{
  "train_examples": 88335,
  "rotation_deg": 5,
  "method": "barlow_twins",
  "arch": "convnext",
  "norm": "layernorm",
  "hidden_act": "gelu",
  "drop_path": 0.1,
  "experts_per_token": 2,
  "depths": [2, 2, 2, 2],
  "momentum": 0.95,
  "orthogonalizer": "polar_express",
  "epochs": 67.5,
  "final_lr_fraction": 0.05,
  "adamw_weight_decay_other_params": 0.05
}
Rows from block 5 of a small self-supervised image encoder, named by matrix and row number. Rows with one number within an expert belong to one neuron, the router's apart. Each number is 128 + 24 x the weight over its row's rms, rounded and kept within 0 to 255. All counts start at 0.
After each expert's rows are labels from the 100 images, of 14848, where the router gives the expert most weight on average: "top examples" is what is common among them. Only what is clearly more common there than usual is listed. The data: telescope images of galaxies (Galaxy Zoo DECaLS). In brackets: how many of the 100, against the usual share in percent.
# router: router (model.blocks.5.mlp.router.weight, 16x192, trained with AdamW), inputs 0-95
# up: expert up (model.blocks.5.mlp.up, 16x192x192), inputs 0-95
# down: expert down (model.blocks.5.mlp.down, 16x192x192, transposed), outputs 0-95

# expert 2
router.2 [133 124 127  98 135 116 128 143 132 135  85 109 143 176 170 133 149 147 119  89 113  93 140 106 120 127 179 156 101 123 138 134 157 123 137 116 125 139 135 161 162 138 130 101 125 131 119 121 144 118 155  74 124 147 176 159 108 159 163 120 123 140 151 152 134 142 113 106 155 105 119 143 132 118  83 129 125 140 148 144 131 142 113 114 109  89 130 123 166 139 111  88 125 145 144 121]
up.28 [141 162 130 139  61 165 136 122 144 143 172 136 150 136 127  81 146 124 111 148  96 112 121 141 163 168 148 156 109 113  81 143 111 129 114 109 124 132 119 149 128 179  86 134 123 122 125 148 128  84 147 156 121 146 132  98  81 159 136 130 131 129  99 116 159  94 144 145 139  88 118 106 146 117 124 137 129 171 128 114 114 134 128 164 120 108 137 161 134 111 111  84 140 126 100 157]
down.28 [135 122 117 129 116 131 132 130 141 110 136 156  82 134 132 154 110 127  99 138 158 142 128 120 101 120 122 138 141 107 146 100 116 100 152 156 131 152 117 101 168 113 129 128 148 135 104 119 187 131 156 122 134 120 149  92 115 122 111 108 137 132 151 102 105 145 136 167  72 126 153 163 128  99 119 118 109 134 153 129 120 107 121 190 167 132  69 119 140 115  98 146 129 137 133 108]
up.29 [ 95 115 160 132 134 135 149 138 120 102  89 207  98 132 137 153 140 122 113 126 148 141 125 108 104  71 169 118 119 148 113 118 135 131 148 126 108 132 119  93 103  94 117 131 154 117 110  49 147 160 157 176 134 121 120 148 134 142  99 133 129 143 124  93 138 112 155 115 132 156 151 143 136 129 108 110 155 180 166 125 140  98 125 127  95 165 122 131 161 125 136 107 151 185 115 143]
down.29 [ 98  83 111 152 145 135 167 146 114  97 114 129 145  57 123 118 112 133 120 140 128 107 137 118 142 112 138 118 135 130 130 133  74 104 124  92 129 133 115 140 111 121 124 114 100 171 175 116 106 125 130 137 143 144 120 136 124 142 112 118 127 132 181 179 130 143 121 111 133 108 174 147 100 170 134 133  88  90 136 133 114 130 129 122 125 123 110  90  85 126 154 117 130 159 156 109]
up.30 [ 91 137 139 112 104 109 181 145  86 166 145 112 143 124 134 106  99 111 132 141 173 113 153 141 127 132 155  61 104 106 117 109 102 146  76 135 164 135 122  76 162 107 123 119 119 138 126  99 106 131 132 104 129 137  83 143 100 149 158 114  93 137 107  71 115 134 116 116 135 143 126 134 162 136  98 111 155 137 150 109 167 142 129 154 122  92 122 159 130 119 146 120 169 143 134  86]
down.30 [146 135 126 146 144 134 133 119 124 117 166 108 117 151 137 102 110 134  81 143 157 135  95 129 125  92 130 156 112 130 103 141 137 141 133 153 107  83 114 164 136 149 132 109 165 135 126 156 111 167 163  96 112 134  87 115 132 139 148 139 115 130 122  53 105 110 146 117 149 114 116 126 156 107 113 176 133 145 145 106 146 114 167  92 159 101 122 149 148 114 144 132 125 122 148 151]
top examples: edge-on disk: no (78 vs 24.7); shape: featured or disk (78 vs 30.5); spiral arms: yes (60 vs 18.8)

# expert 4
router.4 [125 148 110 137 133 113 126 109 111 151 151 140 123  97 130 129 143 111 131 150 164 137 111 125 104 132 147 150 159 126 143 128 115 127 143 128 131 154 104 133 183 103 121 151 134 137  90 152 100  95 156 133 128 108 160 117 123 114  64  80 107 139 104 146 109  82 101 158  84 128 130 119 118 137 134 112 112 150 116 101 155 138  80 153 132 135 156 114 125 134 142 187 118 145 124 135]
up.0 [156 109  89 136 122  96 176  95 101 156 138 131 143 145 114 130 140 116 139 122 162 156 131 151 152 160  64  96 127 153 169 138 118 121 123 139 133 128 140 127 103 156  92 142 147 103 147 141 142 140 118  99 133 142 142 172 192 132  92 109 111 144  84 164  91 109 143 154 146 122 143 124 119 197 137  96 107 135  96 127 119 184 127 150 113 114 151  88 117 146 162 144 103 133 132  84]
down.0 [124 138 131 127 164 157 120 141 133  78 112 148  92 126 138 106 130 150 143 147 104 106 176  91 119  95 151 118 133 137 140 120 156 119  93 136 114 136 110 118 130 128 131 160 124 173  85 123  58 121 107 112 113 133 144  84 120 115 138 133 136 152 130 129 174  88 139 174  86 153 132 145 164 136 175 103  97 121 124 149 151 112 107 121 133 133 144 119  87 144  67 133 159 110 151  70]
up.1 [105  98 122 121 202  99 124 112 149 126 140 129 140 144  92 114 184 108 108 145 143 138 110 162 112 110 147 117 134 143 123  90 117 174 113 128 136 128 141 185  97 126 132 164 114 120 157 112 156 162 104  89 122 184 146 121  84 100 107 134 100 121 111 120  82 150 146  95  90 125 133 124  99 142 158 100 144 139 130  98 134 150 117 115 131  95 140 117 122 101 136 125 106 140 188 119]
down.1 [137 142 139 146 116 139 129  96 113  84 150 125 162 116 145 139 129 135 153 153 100  85 103  91 151  85 126 150 127 154 123 121  95 155 137 119 106 148 146 128 115 145 123 143 121 141 140 111 140  92 170  88 123 114 125 128 118 105  89 157 150 113 120 128 109 179  73 144 116 136 170 157 129  74  96 185 108 110 139 110 146 133 102 157 133 136 156 136 153 107 112 128 139 136 151 113]
up.2 [114 155 112 142 112 114 103 140 108 133 129 118 130 141 144 134 130 129 115 158 150 110 123 108 143 178 124 149 148 122 137 117 132 140 122  98 103 124 138  97 166 139 167 129 140 123  90 126 114 134 141 147 146 116 139 116 107 131 111 121 155 158 180 142 169 152 124 130  93 144 156 145 128 145 138 146 118 130 125 136 101  82 113 136 143 152 117 144 125 159 153 122 151 154 100 166]
down.2 [133 120 134 155 115 137 124 133 131 134 116 156 103 143 136 130 130 138 162 104 133 109 110 143 102 117 120 159 133 121 118 110 144 144 104 126  99 138 119 125 185 134 118 135 128 221 140 140   0  93 114 144 105 142 124 113 165 135 157 166 127 155 122 142 144  33 149 162  79 141 115 130 120 142 123  34 129 118 141 143 116 145 139 119 137 139  96 107 143 120  90 130 147 129 134 136]
top examples: edge-on disk: no (75 vs 24.7); shape: featured or disk (75 vs 30.5); spiral arms: yes (57 vs 18.8)

# expert 6
router.6 [127 140 126 130  99 118 161 119 132 128 193 121 176 119 156 151 182 162 149 134 118 102 119 126 162 129 143 157 129  99 141 137 127 131 129 125 110 153 120 128  61 128 153  98 105 148 103 123  88 147 115 105 149 118 143 165 130 125 161 152 118 122 150 131 147 198 116 136 146 110 181 161 131 142 132 132 190 157 129 138 132 164  79 114 123 105 124 130 153 143 125 152 116 107 153 142]
up.0 [105 131 124 145 154 133 142  86 154 110 160 122 110 159 114 129 144 154 135  92 112 164 146 121 125 153 142 100 139 150 119 100 130 112 168 142 121 120 120 132 175  92 126 138 111 116 126 152 148 129 166 127 112 141  83 129 125  88 161 160 112 122  90 139 112 142 127 152 131 152 111 124 169  75 124 170 145 138  89 112 126 145 158 126 139 146 140 167 132 100 148 108 132 128 111 145]
down.0 [129 128 140 159 131 116 134 142 104 117 109 144 129  88 108 136 124 137 155 137 138 115 134 142 165 141 134 167 139  88  92 125 158 169 132  86 160 114 105 135  91 136 107 133  88 119 110 125 139 114 119 179 123 115 119 140 107 165 129 121 118 152 147  84 226 123 129 129 120 138 119 126 145 127 129 136 109  95 105 150 120 107 146 107 158 120  72 149 111 106 144 136 128 148 158 126]
up.1 [ 93 142 175  86 124  96 166 185 119 126 162 119 132 102 154 109 111 154 151 125  91 117 134 111  79 143 154  78 144  74 113 101 130  86 172 143 102 130 148 106 153 115 153 135 134  93 142 129 165 115 158 151 134 109 121 124 104 133  95 165 121 138  97 123 135 145 108 125  90 158 145 157 152  97 147 125 113 143 115 146 112  90 132 105 117 120 133 125 120  85 146 154 159 141 138 135]
down.1 [127 108 110 148 149  97  98 114 110 111 132 133 136 174 124 153 131 115 106 141  95 116  79 171  98 174 144 103  89 158 171 147 102 171 128 124  86 156 112 141 103 154 143 122 140  95 123 144 161 116 123 124 135 108 139 121 154 130 104 182 118 129 135 159 160 158 193 134 139 115 137 151 154  96  62 111 128 102 116  87 119 156 132 156 160 106 169  79 111 132 143 148 151 122 131 107]
up.2 [167 164 121 139 128 148 116 165 168 115 108 122 149 131 120 123 104  77  87 106 156 160 119 107 147 116 109  77 103 130 113 148 110 138  64 198 103 129 130 111 109 113 138 128 150 136 138 143 118 123 131 147 131 158  79 152 172 126  92 139 132 110 110 100 152 143 132 120 125 123 124 130  94 153 158 150 114 120 154 130 135  95 154 124 126 132  93 125 137 144 134 133 136 127 146 110]
down.2 [118 140 134 131 122 137 140 116 127 123 152 172  85 117 125 130 136 109 169 126 105  84 164 115 142  96 143 133  95 102 111 116 103 164 139 166 120 130 118 130  98 136 174 108  87 161 119 185  74  94 115  96 120 165 134 106 190 128 129 129 147 149 185 117 170 111 130 113  63 116 124 149 108 115 122  81  88 134 116 113 154 131 164 141 129 119 115 142 152 126  90 133  95 111 114 111]
top examples: shape: featured or disk (85 vs 30.5); edge-on disk: no (62 vs 24.7); spiral arms: yes (56 vs 18.8)

# expert 9
router.9 [143  81 136 110 126  99 132 137 128 132  98 126  95 111  96 136  75 108 132 113  98  98 130 130 130 108  89 127 119 127 129 132 124 116 138 134 138 123 126 155 131 106  92 125 123 123 153 135 170 120 107 179 119 128 162 117 128 169 138 121 115 156 173 108 147 134 121 120 155 148  97 141 133 109 132 121 111 143 120 131 102 114 158 100 108  93  71 131 107 145 157  99 159 129 135 132]
up.28 [148 134 137 174 108  95 108 121 156  79 149 137 134 162 137 121 108 122  87 140  90 146 125 124  84 119 125 135 120  84  86 100 158 126 138  97 165 136 123 119 129  98 165 131 130 109 110 129 149 130 143 138 159 110 143 117 122 122 113 103  96 134 136  78 127 130 130 108 125 137 135 145 104 121  90 111 118  90 126 142 101 187 137 122 105 115 107  95 157 166 150 128 165 123 156 130]
down.28 [105 140 103 138 138 145 127 138 175 113 171  74 138 100 116 106 151 188 119 153 155 129 126 146 160  93 130 106  99 131 155 119 101 164 126 140 144  82  99 100 145 145  96 171 123 134 125 129 138 136 110 122 126 133 148 141 157 149  88 118 133 110  77 157 166 141 152 144  86 170 113 114  93 134 146 123 148 160 115 145 140 137 139 122 125 176 134 136 125 112 122 125 140 125 130 135]
up.29 [166 153 120 158 135  90 170 107 126 123 134 111 146 110 139 177  99 142 115 142 142 134 108 190 148 151 149 132  96 145 101 136 123  94  93  96  89 132 111 140 139 112 119 106 136 135 114 110 130 111  98  63 165 111 167 112 115 109  94 179 120 125 109 152 148 110 139 138 120 144 122 124 116 107  92 143 157 144 139 108 183 124 120 118 118  57 105 123  90  95 135 131 155 117 112 135]
down.29 [ 99  74  99 174 133 170 143 110 138 152 150 114 125 115 118 150 153 145  62 113 145 100 123 111 129 147 136 122 149 121 145 160  91 121 109  87 179 124 121 167 170 149 145 121 142 138 124 154 138 117  97 136 101  96 120 121 148  98  78 122 124 145 138 158 106 106 109  95  80 137  97 154 151 127 122 138 164 115  85 157 145 125 177 138 120 101 110 139  71 125 132 116 164 124 145 102]
up.30 [147 141 136 139 107 167 129 102 142 115 136 160 107  99 134 121 120 112 134  80  91  96 137 121 119 181 119  87 140 119 125 110 129 127 131 150 112 129 124 102 151 149 132 114 149 146 122  82 123 145 128 133 122 157 111 156  87 119  93 133 157 121 150 115 111 146 138 112 153 120 175 153 143 160 120 153 112 121 162 129 151 101 100 114 115 140  99 136 137 126  97 176  61 135 151 101]
down.30 [136 128 151 121 122 124 143 142 124 155 168 115 163 125 109 123 143 152 123 147 149 112 126 114 112 145 123  91 109 100 154 163 110 141  93 120 116 126 132 145 134 147 119 116 143 112  73 133 146 144 141 123 112 115 113 139 119 120 136 110 148 148 102 138 155 127 163 116 118 175 157 115 161 161 151 105 127  84  89 118 144  92 146 164 150 131 140 159 134 133 113 120 110 138 102 122]
top examples: roundness: cigar-shaped (58 vs 8.1); edge-on disk: yes (38 vs 5.2)

# expert 10
router.10 [118 171 147 133 120 163 146 159 133 108  85 153 133 146 172 140 180 158 128 147 161 135 121 105 152 140 139 127 128 115 136 124 158 121 122 126 145 119 135 163  79 132 128 137 161 126 130 121 107 166 155 124  91 120 134 115 139 131 192 153 134 136 110 134  94 138 134 123 110 162 136 121 143 154 137 140 104  72  86  91 161 160 113 134 123 139 176 111 137 131 117 140 140  97 103 131]
up.0 [145 132 149  97 118 152 153 106 141 153 116 128 126 125 154 106  86 128 121 145 158 105 144 144 108 129 142 132 171 114 126 158 111 129 112  89 108 140 162 127 129 110  63 170 142 158 141 160 126  97 123 110 138 119  93  78  92 132 110 165 155 110 142 102 150 131 137 135 151  98 114 121 108  96  94 177 148 125 107 107 144 137 137 110 106 141  66 148 148  96 131 170 109 128 102 109]
down.0 [105 135  94 157 142 136 161 133 121 157 133 134 169 182 115 103 118 150 144 149 130 125  90 142 146 138 153 129 122 163 133 130 172 144 141 116 138 146  91 131 119 128 131 159 131  99 118 100 125  99  81 144 153 144 128 142  93 122 134 122 141 169  91 164 103 117 116 176 120 128 177 148  92 108 122 133 150 118 138 146 126 110 107 125  99 133 124 128  96 151 123 114 113 170 118  97]
up.1 [124 137 149 118 172  87 119 133 115 150 142 135 142  89 112 139 102  89 103 122 102 108 139 185 120 126 126 126 145 137 112 184 126 141 134 107 126 129 111 134  89 148 104 171 185 120 123 124 144  89 129 104  97 127 125 137 126 139 148 201 118 163  94 115  60 137 130 107 111 127 135 120 146 130 122 120 145 154 130 139 118 155 146 117 163 120 127 120 132 169 160 149 184 142 174 100]
down.1 [132 126 132 112 102 102 145 118 130 129 116 117 156 135 141 130 129 106 113 119 101  89 105 144 126 163 121 121 153 164 101 136  85 150 183 169 156 115  83 149 120 147  78 124 124 198 115 188  57 143 120 134 137 152 129 140 158 136 118 113 130 164 125 136 159  73 109 179 151  78 121 109 123  70  96 131 128 130 113 158 174 121 136 123 144 140  94 138 157 176  90 126 141 141 119 141]
up.2 [102 124 105 113  61 118 113 104 159 115 143 115 135 161 168 152 136  96 157 118 109  99  74 111 157  92  97 114 146 121 101 142 139 122 111 138 141 134 132 161 110 110  87 158  72 115 113 142 138 138 113  95 160 185 155 100 126 135 107  91 109 127 114 132 137 132 116 147 138 133 107 153 110 121 185 102 142 120 147 110 169 136 138 131 109 114 119 109 135 132 107 152 148 153 152 127]
down.2 [127 123 113 120 136 140 158 126 114 193 141 131 130 127 118 144 127 136  77 134 119 151  78 181 130 124 130 107 122 131  96 122  84 152 114 142 165 136 140 168  71 110 197 118 139 167 145 129 153 138 116 116 121 143  93 123 119 114 124 133 130 121 137 131  94 133  95 105 172 153 116 125 188  70 117 135 146 128 112 138 124 145 115 136 118 135 109 142 126 101  97 114 133  82 165 114]
top examples: edge-on disk: yes (44 vs 5.2); roundness: cigar-shaped (42 vs 8.1)

# expert 13
router.13 [115 141 145 107 126 146 143 135 153 134 150 105 150 140 131 183 173 135 126 155 156 130 145 138 117 159 155 123 145 162 150 126 128 110  90 105 143 146  92 153 137 100 175 131 128 138 109 119 115 100 129 138  84 138 153 109 146 115 120  99 112 103 108 134 115 100 105 152  94 114 133 117 102 132 104 145 103 127 106 126 126 109 100 104 132 161 130 120  91 112 176 102  78 140 136 134]
up.0 [167 113 106 167 113 121 130 170 142 119 127 175 101  86 139 134 144 114 106 137 125 130 131 105 129 117 112 142 150 114 140 117 151 146 142 101 120 121 102 102 107  97 121 133 169 131 102 116 140 152 110 140 106 147 145 117 101 112 165 102 153 143 140 111 106 130 164 136 161 146 135  99 115  92 155  95 138 117 160 120 111 102 109 153 113 118 125 118  81 185  58 165 121 127 139 152]
down.0 [145  95 134 160 143 142 152 153 149 158 134 147 173 132 103 118 137 119 146 152 127 121 143 102 129 130 100  83 112 166 152 134 152 129 149 133 154 158 150 118 174 171 135 123 128 133 123 114 110 165 131 157 118 105  99 158 129 158 141 106 118 123  76  97  81 131 111 134 131 100 141 123  98  82 144 154 140  75 127 144  96  82 108 105 127 101 153 152 144 135 102 131 141 128 142 143]
up.1 [ 87 124 111 203 136 127 147 138 132 117 148 172 117 143 125  86 111 102  99 101 128 109 138 103 145 107  84 158 137 158 129 157 149 113 163  95 117 133 138  95 153 173 131 139 130 133 130 125 130 142 100 144 111 108 115 134 148 128 129 154  97 154  98 111 165 133 105 141 133 108 142 128 138  95  91 126 126 142 115 127 111  80 146 154 142 163 145 137 174 101  95 142 123 122 163 109]
down.1 [132 109 127 117 126 174 116 134 126 156 174 104 143 165  92 132 136 130  88 126 116 136 115  86 134 170 121 132 174 120 153 146 145  86 151 162 121 141  95 153 112 127 111 166 142 140 107 124  64 155 123 112  98 112 136 146 122 154 122 146 135 140 153 133 109 127 131 170  89 103 146 138 138 136 124 147 148 139 141  88 105 105 144 127 108 111 106 110 133 133 109 112 144 116 139 134]
up.2 [125 118 131  96 122 102 134 147 104 170 130 132 123 159 115 124  84 115 122 169 124 150 131 128 130 126 124 161  76 151 109 159 185 115 160 206 130 118 102 108 136 142 145 140 127 133  91 175 111 116 114 122 134 130 144 153 113 121 136 156  90  94 129 120 115 142 157 132 141  88 123 135 124 114 144 105  86 148 149 132 144 159 100 103 116 123 147 120 140 109 101 132  93 171 125  89]
down.2 [146 134 131 160 142 156 190 116 121 139 109 110 157 111 157 144 144 134 122  81 131 107 132 112 130  77 144 135 140 109 134 109 136  93 134 103  74 143 168  99 117 150 139  98 116 126 109 101  90 167  95 105 143 130 120 170  88 106 110 128 148  98 137 104 136 116 115 122 110 132 129 152 187 120 162  73 123 116 133 143 174 104 127 116 114 133  69 165 132 163 164 129 148  98 144 111]
top examples: shape: star or artifact (64 vs 1.3)

# expert 7
router.7 [135 105  93 141 121 144 118 110 127 110 170 113 120 113 165 120 151 138 117 141 148 175 124 115 124 133 111 126 130 140 153 132 111 134 131 141 129 121 132 100  62 189 114  96 135 105  96 127 114 139 146 171 131 129 106 122 130 132 143 177 108 128 104 106 103  88 151 115  77 119 128 122 122 120 133 135 104 117 127 103 157 159  91 159 166 153 196 151  31 123 110 176 118 113 135 139]
up.0 [ 88 139 111 139 168 119  94 113 102 136 162  90 119 122 163  89 126 160 129  82 106 126  95 126 117 136 125 140 131 109  99 153 136 126 143 108 146 127 119  95 112  97 151  90 159 125 143  97 137  95 118 119 158 118 138 125  82 178 137 100 151  97 114 112 136 109 141  86 134 136 146 134 104 152 120 126 154 102 164 126 166 180 156 132  72 133 166  74 158 132 132 119 180 151 131 162]
down.0 [125 148 119 116 118 151 131  93 136 148 130 142 138  86 126 149 130 106 127 152 123 143 153 120 155  92 156 127  89 101 152 151 128 131 131 127 171  89 162  93 156 150 152 130  91 150 136 130  55 128 184 124 123 118 133 149 140 128 143 165 136 110 174 142 151 178 112 135 119 114  96 144 189 144 139 121 145 113 100 129 105 115 161 122 123 135 123  83 145  99 156 128 107 109  98  84]
up.1 [128 129 152 147 108 148  78  84 133 134 119  85 100 161  96 126 168 113 136 148 147 195 135 127 125 125 148  95 177 113 137 127 149 119 109 129 137 127 126 115 138 107 118 134 106 135 121 117 122 136 133 146 102 151 118 136 137 132  96 159 112 150 107 129 160 113 106 122 161 164 120 131 105 111 151 144 160 132 172 143 136 140 103 160 126 149 123 128 129 106  85 128 135 158 140  87]
down.1 [140 100 118 138 139 113  80 130 129 152 140  98 151 162 134 133 121 100 136 165 157 151 147 100 119 108 123 143 144 165 133 204 115 110 150 122 142 114 126 137 111 127 143 147 146 113 149 143  99 128 118  92 123 113 141 107 105  93 132 124 125 123 152 108 163 108 146 140 123 142 134 122 116  99 149 157 143 140  97 132  87 127 127 158 112 129 167 163 118 145 128 141 145  94 138  71]
up.2 [110 133 122  74 146 102 134 158  83 150 145  63 147  99  91 114 117 122 147 122 131 127 122 107  88 161 130 109  98 141 123  98 124 156 164 109 119 122 111 145  92 129 157 115 123 114 117 108 170  97 120 129 101 138  96 137 114 173 146 111 100 166 153 147 113 131 100 141 106 143 122 131 126 122 155 112 125 151 146 141 102 130 137 136 120 166 160 127 166 159 157 122 147 124 141 168]
down.2 [129 115 120 106 169 142  75 111 139  74 133 137 143 143 128 122 130 161 154 157 147 169 103 134 119 106 117 112 114 113  96 108  98 153 111 147 176 161 124 107 137 141 139 160 109 161 125  91  17 162  99  98 105  97 111 110 100 103 134 122 115 152  95 138 123  93 142 161 107 147 110 163 201  90 149  91 146 144 154 122 146 117 135 141 134 121  79  98 134 126 118 145 106 109 136  72]
top examples: roundness: round (59 vs 20.3)

# expert 0
router.0 [ 70  70 111 154 140 150 126 111 114 143  76 127 134 120  68 157  88 119 112 113 101 100 127 112 135 117  90  99  98 117 126 126 151  94 142 131 125 122  95 101 155 156 134 151 127 168 158  88 138 108 100 130 135  91 167 151 137 126 109  88 152 116 129 129 137 114 129 116 165 100  82 158  96 134 102 136 122 127 156 153 110 121 132 100 102 138  66 110 112 121 143 134 127 129 145 138]
up.16 [105 117 141 107 145 128 132 120 107 115 155  91 112 175 148  66 119 134 131 131 182 131 130 132 123  91 179 161 106 119 111 115 147 135 175 117 164 119 125 180 140 168 201 123 158 154 152  95  86 170 138 129 122 103 129 144 119 144 176 106 138 150  90 191 106 154 118 137 114 124 119 117 103 112 145 156 112 117 165 109 132 137 132 141 149 208 140 156 119 112 126 134 106 126 150 123]
down.16 [130 120 105 130 140  98 150 158 116 100 140 135 149 123 122 130  92 124 113 121 131 125  75 157 112 175  94 145 158 113  99 110 105 134 130  82 132 115 119 135 126 131 138 131 188 112 156  91  78 107 134 131 138 137  66 122 123 153  87 168 117 105 142 112 129 102 134 118 139 149 132 102 128 131 147 157 159 132 127 175 113  97  73 111 135 146 144  90 131  89 155 141 140 120 145 149]
up.17 [149 135 135 123 105 124 129  95 114 134 110 119 121 129 154 168 195 118 125 115  77 120 105 135  97 142  53 134 119 121 177 136 111 202 141 135 104 126 101 138 135 131 139 116 148 151 105 127 119 132 117 138 112 159 112 179 127 152 123 133 126 122 135 162 171 126 171 141 111 130 136 147 113 132 133 145 139 147 142 100 137  96 120 159  87 159 152 106 141 144 169 101 124 115 160  96]
down.17 [131  87 112 150 102 142 121 135 114 131 168 123 117 130 159 144 136 113  95 119  90 124 103 158 135 144 150 133 138 126 183 128 140 118 119  98 140 125  97 118 126 113 150 131 123 160  92 124 156 106 109 141 118 154 135 142 171 146 131 123 152 123 163 127 153 139 130 125  76 110 122 104  64 144 126 194 119 163 171 142 127 123 145 118 145 129 136 117 109 120 186 115 120 145 128 168]
up.18 [124  80 135  93 146 118 148 127 144 147 101 132 109 132 153 133 109  87 160 158 117 157 136 145 113 140 109 130 119 146 181  71 114 110  99 140 111 127 122  97 130 108 123 130 112 147 128 141 111 146 100 104 152 135 143 121 125 123 120 132 167 131  49 109 159 162 121 134 109 138 161 127 145  67 143 147 116 126  93 147 151 153 157 162 142 104 143 133 111 116 174 129 110 143  94 116]
down.18 [110 132 116 158 113 136 172 117 150 122 124 119 138 143 127 129 152 113 133 135 139 114 133 163 143 103 124 147 137 150 158  93 128 112 150 130 125 123  95 118 137 152 138 118 122 145 149 125  67 107 101 183 155 134 182 101 109 185 117  91 137  72 109 108  89 164 126 135 146 138 120 105 136 156 117 146 113 140 124 106 171 103 147 153 119 137 133 116  99 158 116  95  83 134 105 141]
top examples: shape: star or artifact (55 vs 1.3)