Weights of a small self-supervised image encoder.
Model: moe expert_choice, patch size [2, 2].
Rows from block 3 of a small self-supervised image encoder, named by matrix and row number. Rows with one number within an expert belong to one neuron, the router's apart. Each number is 200 + 30 x the weight over its row's rms, rounded and kept within 0 to 999. All counts start at 0.
Before each expert's rows are labels from the 100 images, of 14848, where the router gives the expert most weight on average: "colour at peak" is the nearest of a few named colours to the mean colour under the peak; "strongest on" is what is common among them. Only what is clearly more common there than usual is listed. The data: telescope images of galaxies (Galaxy Zoo DECaLS). In brackets: how many of the 100.
# router: router (model.blocks.3.mlp.router.weight, 16x96, trained with AdamW), inputs 0-95
# up: expert up (model.blocks.3.mlp.up, 16x96x96), inputs 0-95
# down: expert down (model.blocks.3.mlp.down, 16x96x96, transposed), outputs 0-95

# expert 4
colour at peak: brown (76)
strongest on: bar: no (32)
router.4,235,137,227,211,247,213,177,214,209,169,207,183,224,238,191,150,178,208,208,211,202,241,193,209,216,217,179,214,201,228,172,192,238,221,188,248,133,221,201,215,150,241,228,254,201,218,168,197,195,160,192,168,225,222,223,231,237,190,176,243,216,245,198,268,189,170,217,207,216,175,171,131,172,205,188,194,178,198,193,185,196,159,179,212,182,183,121,306,222,211,189,203,200,180,197,209
up.19,220,179,190,228,178,185,220,192,164,161,185,210,199,198,174,241,183,179,191,230,195,162,178,232,181,166,242,237,207,237,192,204,153,147,200,185,162,237,223,198,225,235,211,219,152,191,227,187,217,216,230,187,154,215,200,175,158,208,224,234,210,275,200,187,184,235,194,226,243,153,230,238,209,129,201,261,148,193,224,194,204,237,259,174,235,178,137,221,200,221,247,228,163,160,191,210
down.19,217,222,185,222,166,113,150,263,172,180,220,175,189,195,148,245,234,201,186,207,246,280,269,192,210,214,185,224,176,197,198,150,220,199,210,197,161,200,185,260,217,146,163,215,171,197,193,225,180,245,173,170,210,175,180,213,173,210,181,250,182,215,191,159,184,188,221,205,175,171,160,147,215,218,202,194,175,190,196,224,199,241,230,267,187,215,199,230,197,249,208,198,211,205,192,218

# expert 1
colour at peak: brown (43)
strongest on: shape: featured or disk (68); edge-on disk: no (57); spiral arms: yes (47)
router.1,222,256,211,167,207,210,217,203,189,236,205,203,202,185,193,217,280,248,185,229,203,226,249,200,222,210,177,200,221,232,176,165,134,161,172,206,153,156,194,203,172,256,262,181,196,181,201,217,157,176,217,303,181,207,205,174,209,204,166,184,217,154,252,122,188,202,199,209,203,188,199,220,190,216,169,218,196,195,190,177,184,191,224,164,192,193,241,163,192,230,204,177,249,250,193,201
up.19,204,184,203,190,157,204,252,156,185,156,262,235,233,213,193,190,141,210,176,158,196,188,217,181,189,216,210,172,230,170,179,192,243,206,149,161,260,150,193,205,190,207,253,229,218,137,189,210,189,224,196,270,162,231,226,180,177,243,222,211,195,214,194,226,221,197,202,228,166,176,173,231,186,202,209,235,200,215,160,192,133,164,199,179,208,172,201,227,155,155,166,266,177,199,213,165
down.19,240,152,228,259,210,179,223,213,203,183,170,171,159,142,152,217,234,244,202,224,181,216,234,245,185,222,192,170,164,180,193,232,219,197,200,237,151,167,176,160,244,197,179,233,199,216,205,169,214,192,228,164,219,194,194,236,228,209,127,200,161,226,195,174,202,157,207,190,202,229,204,235,216,217,196,199,198,159,223,218,180,224,121,239,210,161,160,167,196,217,241,219,243,167,267,193

# expert 8
colour at peak: brown (51)
strongest on: shape: star or artifact (31)
router.8,133,180,228,159,211,185,201,140,216,253,187,227,208,205,182,208,268,230,205,201,213,97,207,166,183,196,233,238,230,192,205,199,205,184,109,194,219,204,203,216,194,136,175,202,207,203,190,194,208,155,229,226,213,222,182,191,182,210,228,231,207,221,196,164,209,203,293,190,218,254,256,183,207,151,221,202,210,216,191,208,198,209,190,196,249,185,192,259,190,185,210,212,214,210,183,202
up.19,245,182,246,227,203,191,260,210,215,190,218,241,168,143,199,214,194,198,216,181,190,199,182,234,212,223,247,227,210,225,166,223,238,172,207,190,205,186,218,189,178,178,176,224,96,189,179,209,160,222,210,212,207,193,183,225,259,214,206,156,157,198,158,171,243,201,267,180,152,173,149,228,210,237,182,214,213,257,199,181,236,250,178,182,222,205,243,170,230,223,220,193,241,220,175,170
down.19,208,225,210,159,172,205,131,202,204,188,189,168,220,207,230,157,200,217,232,225,169,204,190,213,187,195,233,207,210,245,218,188,204,216,187,251,163,169,194,122,252,178,177,185,202,252,150,158,180,225,174,241,194,189,171,154,209,234,212,246,206,190,192,188,233,169,160,229,174,176,241,210,189,178,174,221,148,212,193,272,182,248,186,172,247,216,192,177,207,205,194,276,203,202,180,261

# expert 6
colour at peak: grey (44); brown (35)
strongest on: shape: featured or disk (68); edge-on disk: yes (45)
router.6,170,226,170,270,186,187,155,232,197,241,209,182,212,186,174,211,207,152,175,222,206,215,242,216,245,142,188,227,185,204,181,226,187,175,206,176,182,124,193,189,218,240,226,189,176,161,237,231,181,215,189,226,194,220,176,202,169,233,148,124,160,205,143,173,219,198,164,231,213,210,223,254,203,234,234,226,212,218,178,176,196,218,242,195,143,213,244,161,208,247,242,190,230,209,228,188
up.19,218,227,222,245,188,201,202,167,249,161,197,227,165,154,231,177,224,239,163,190,211,213,234,174,158,251,202,208,208,201,198,219,225,229,197,185,187,173,171,191,194,228,177,216,200,212,253,203,201,246,204,208,172,139,202,179,205,189,262,192,221,128,220,133,217,188,189,157,202,214,214,221,197,129,232,196,233,230,206,195,203,168,211,293,171,211,202,174,204,239,243,182,200,157,217,146
down.19,194,193,192,133,141,193,181,212,220,161,160,163,260,198,198,247,187,183,196,231,213,159,165,197,178,244,164,168,249,216,165,159,210,233,201,260,219,181,207,186,216,239,228,219,240,189,248,205,203,187,207,197,205,153,202,226,189,191,235,155,188,212,217,208,204,253,153,275,245,217,198,154,198,202,214,148,165,215,147,223,206,213,209,180,215,190,218,214,156,229,156,206,151,222,219,196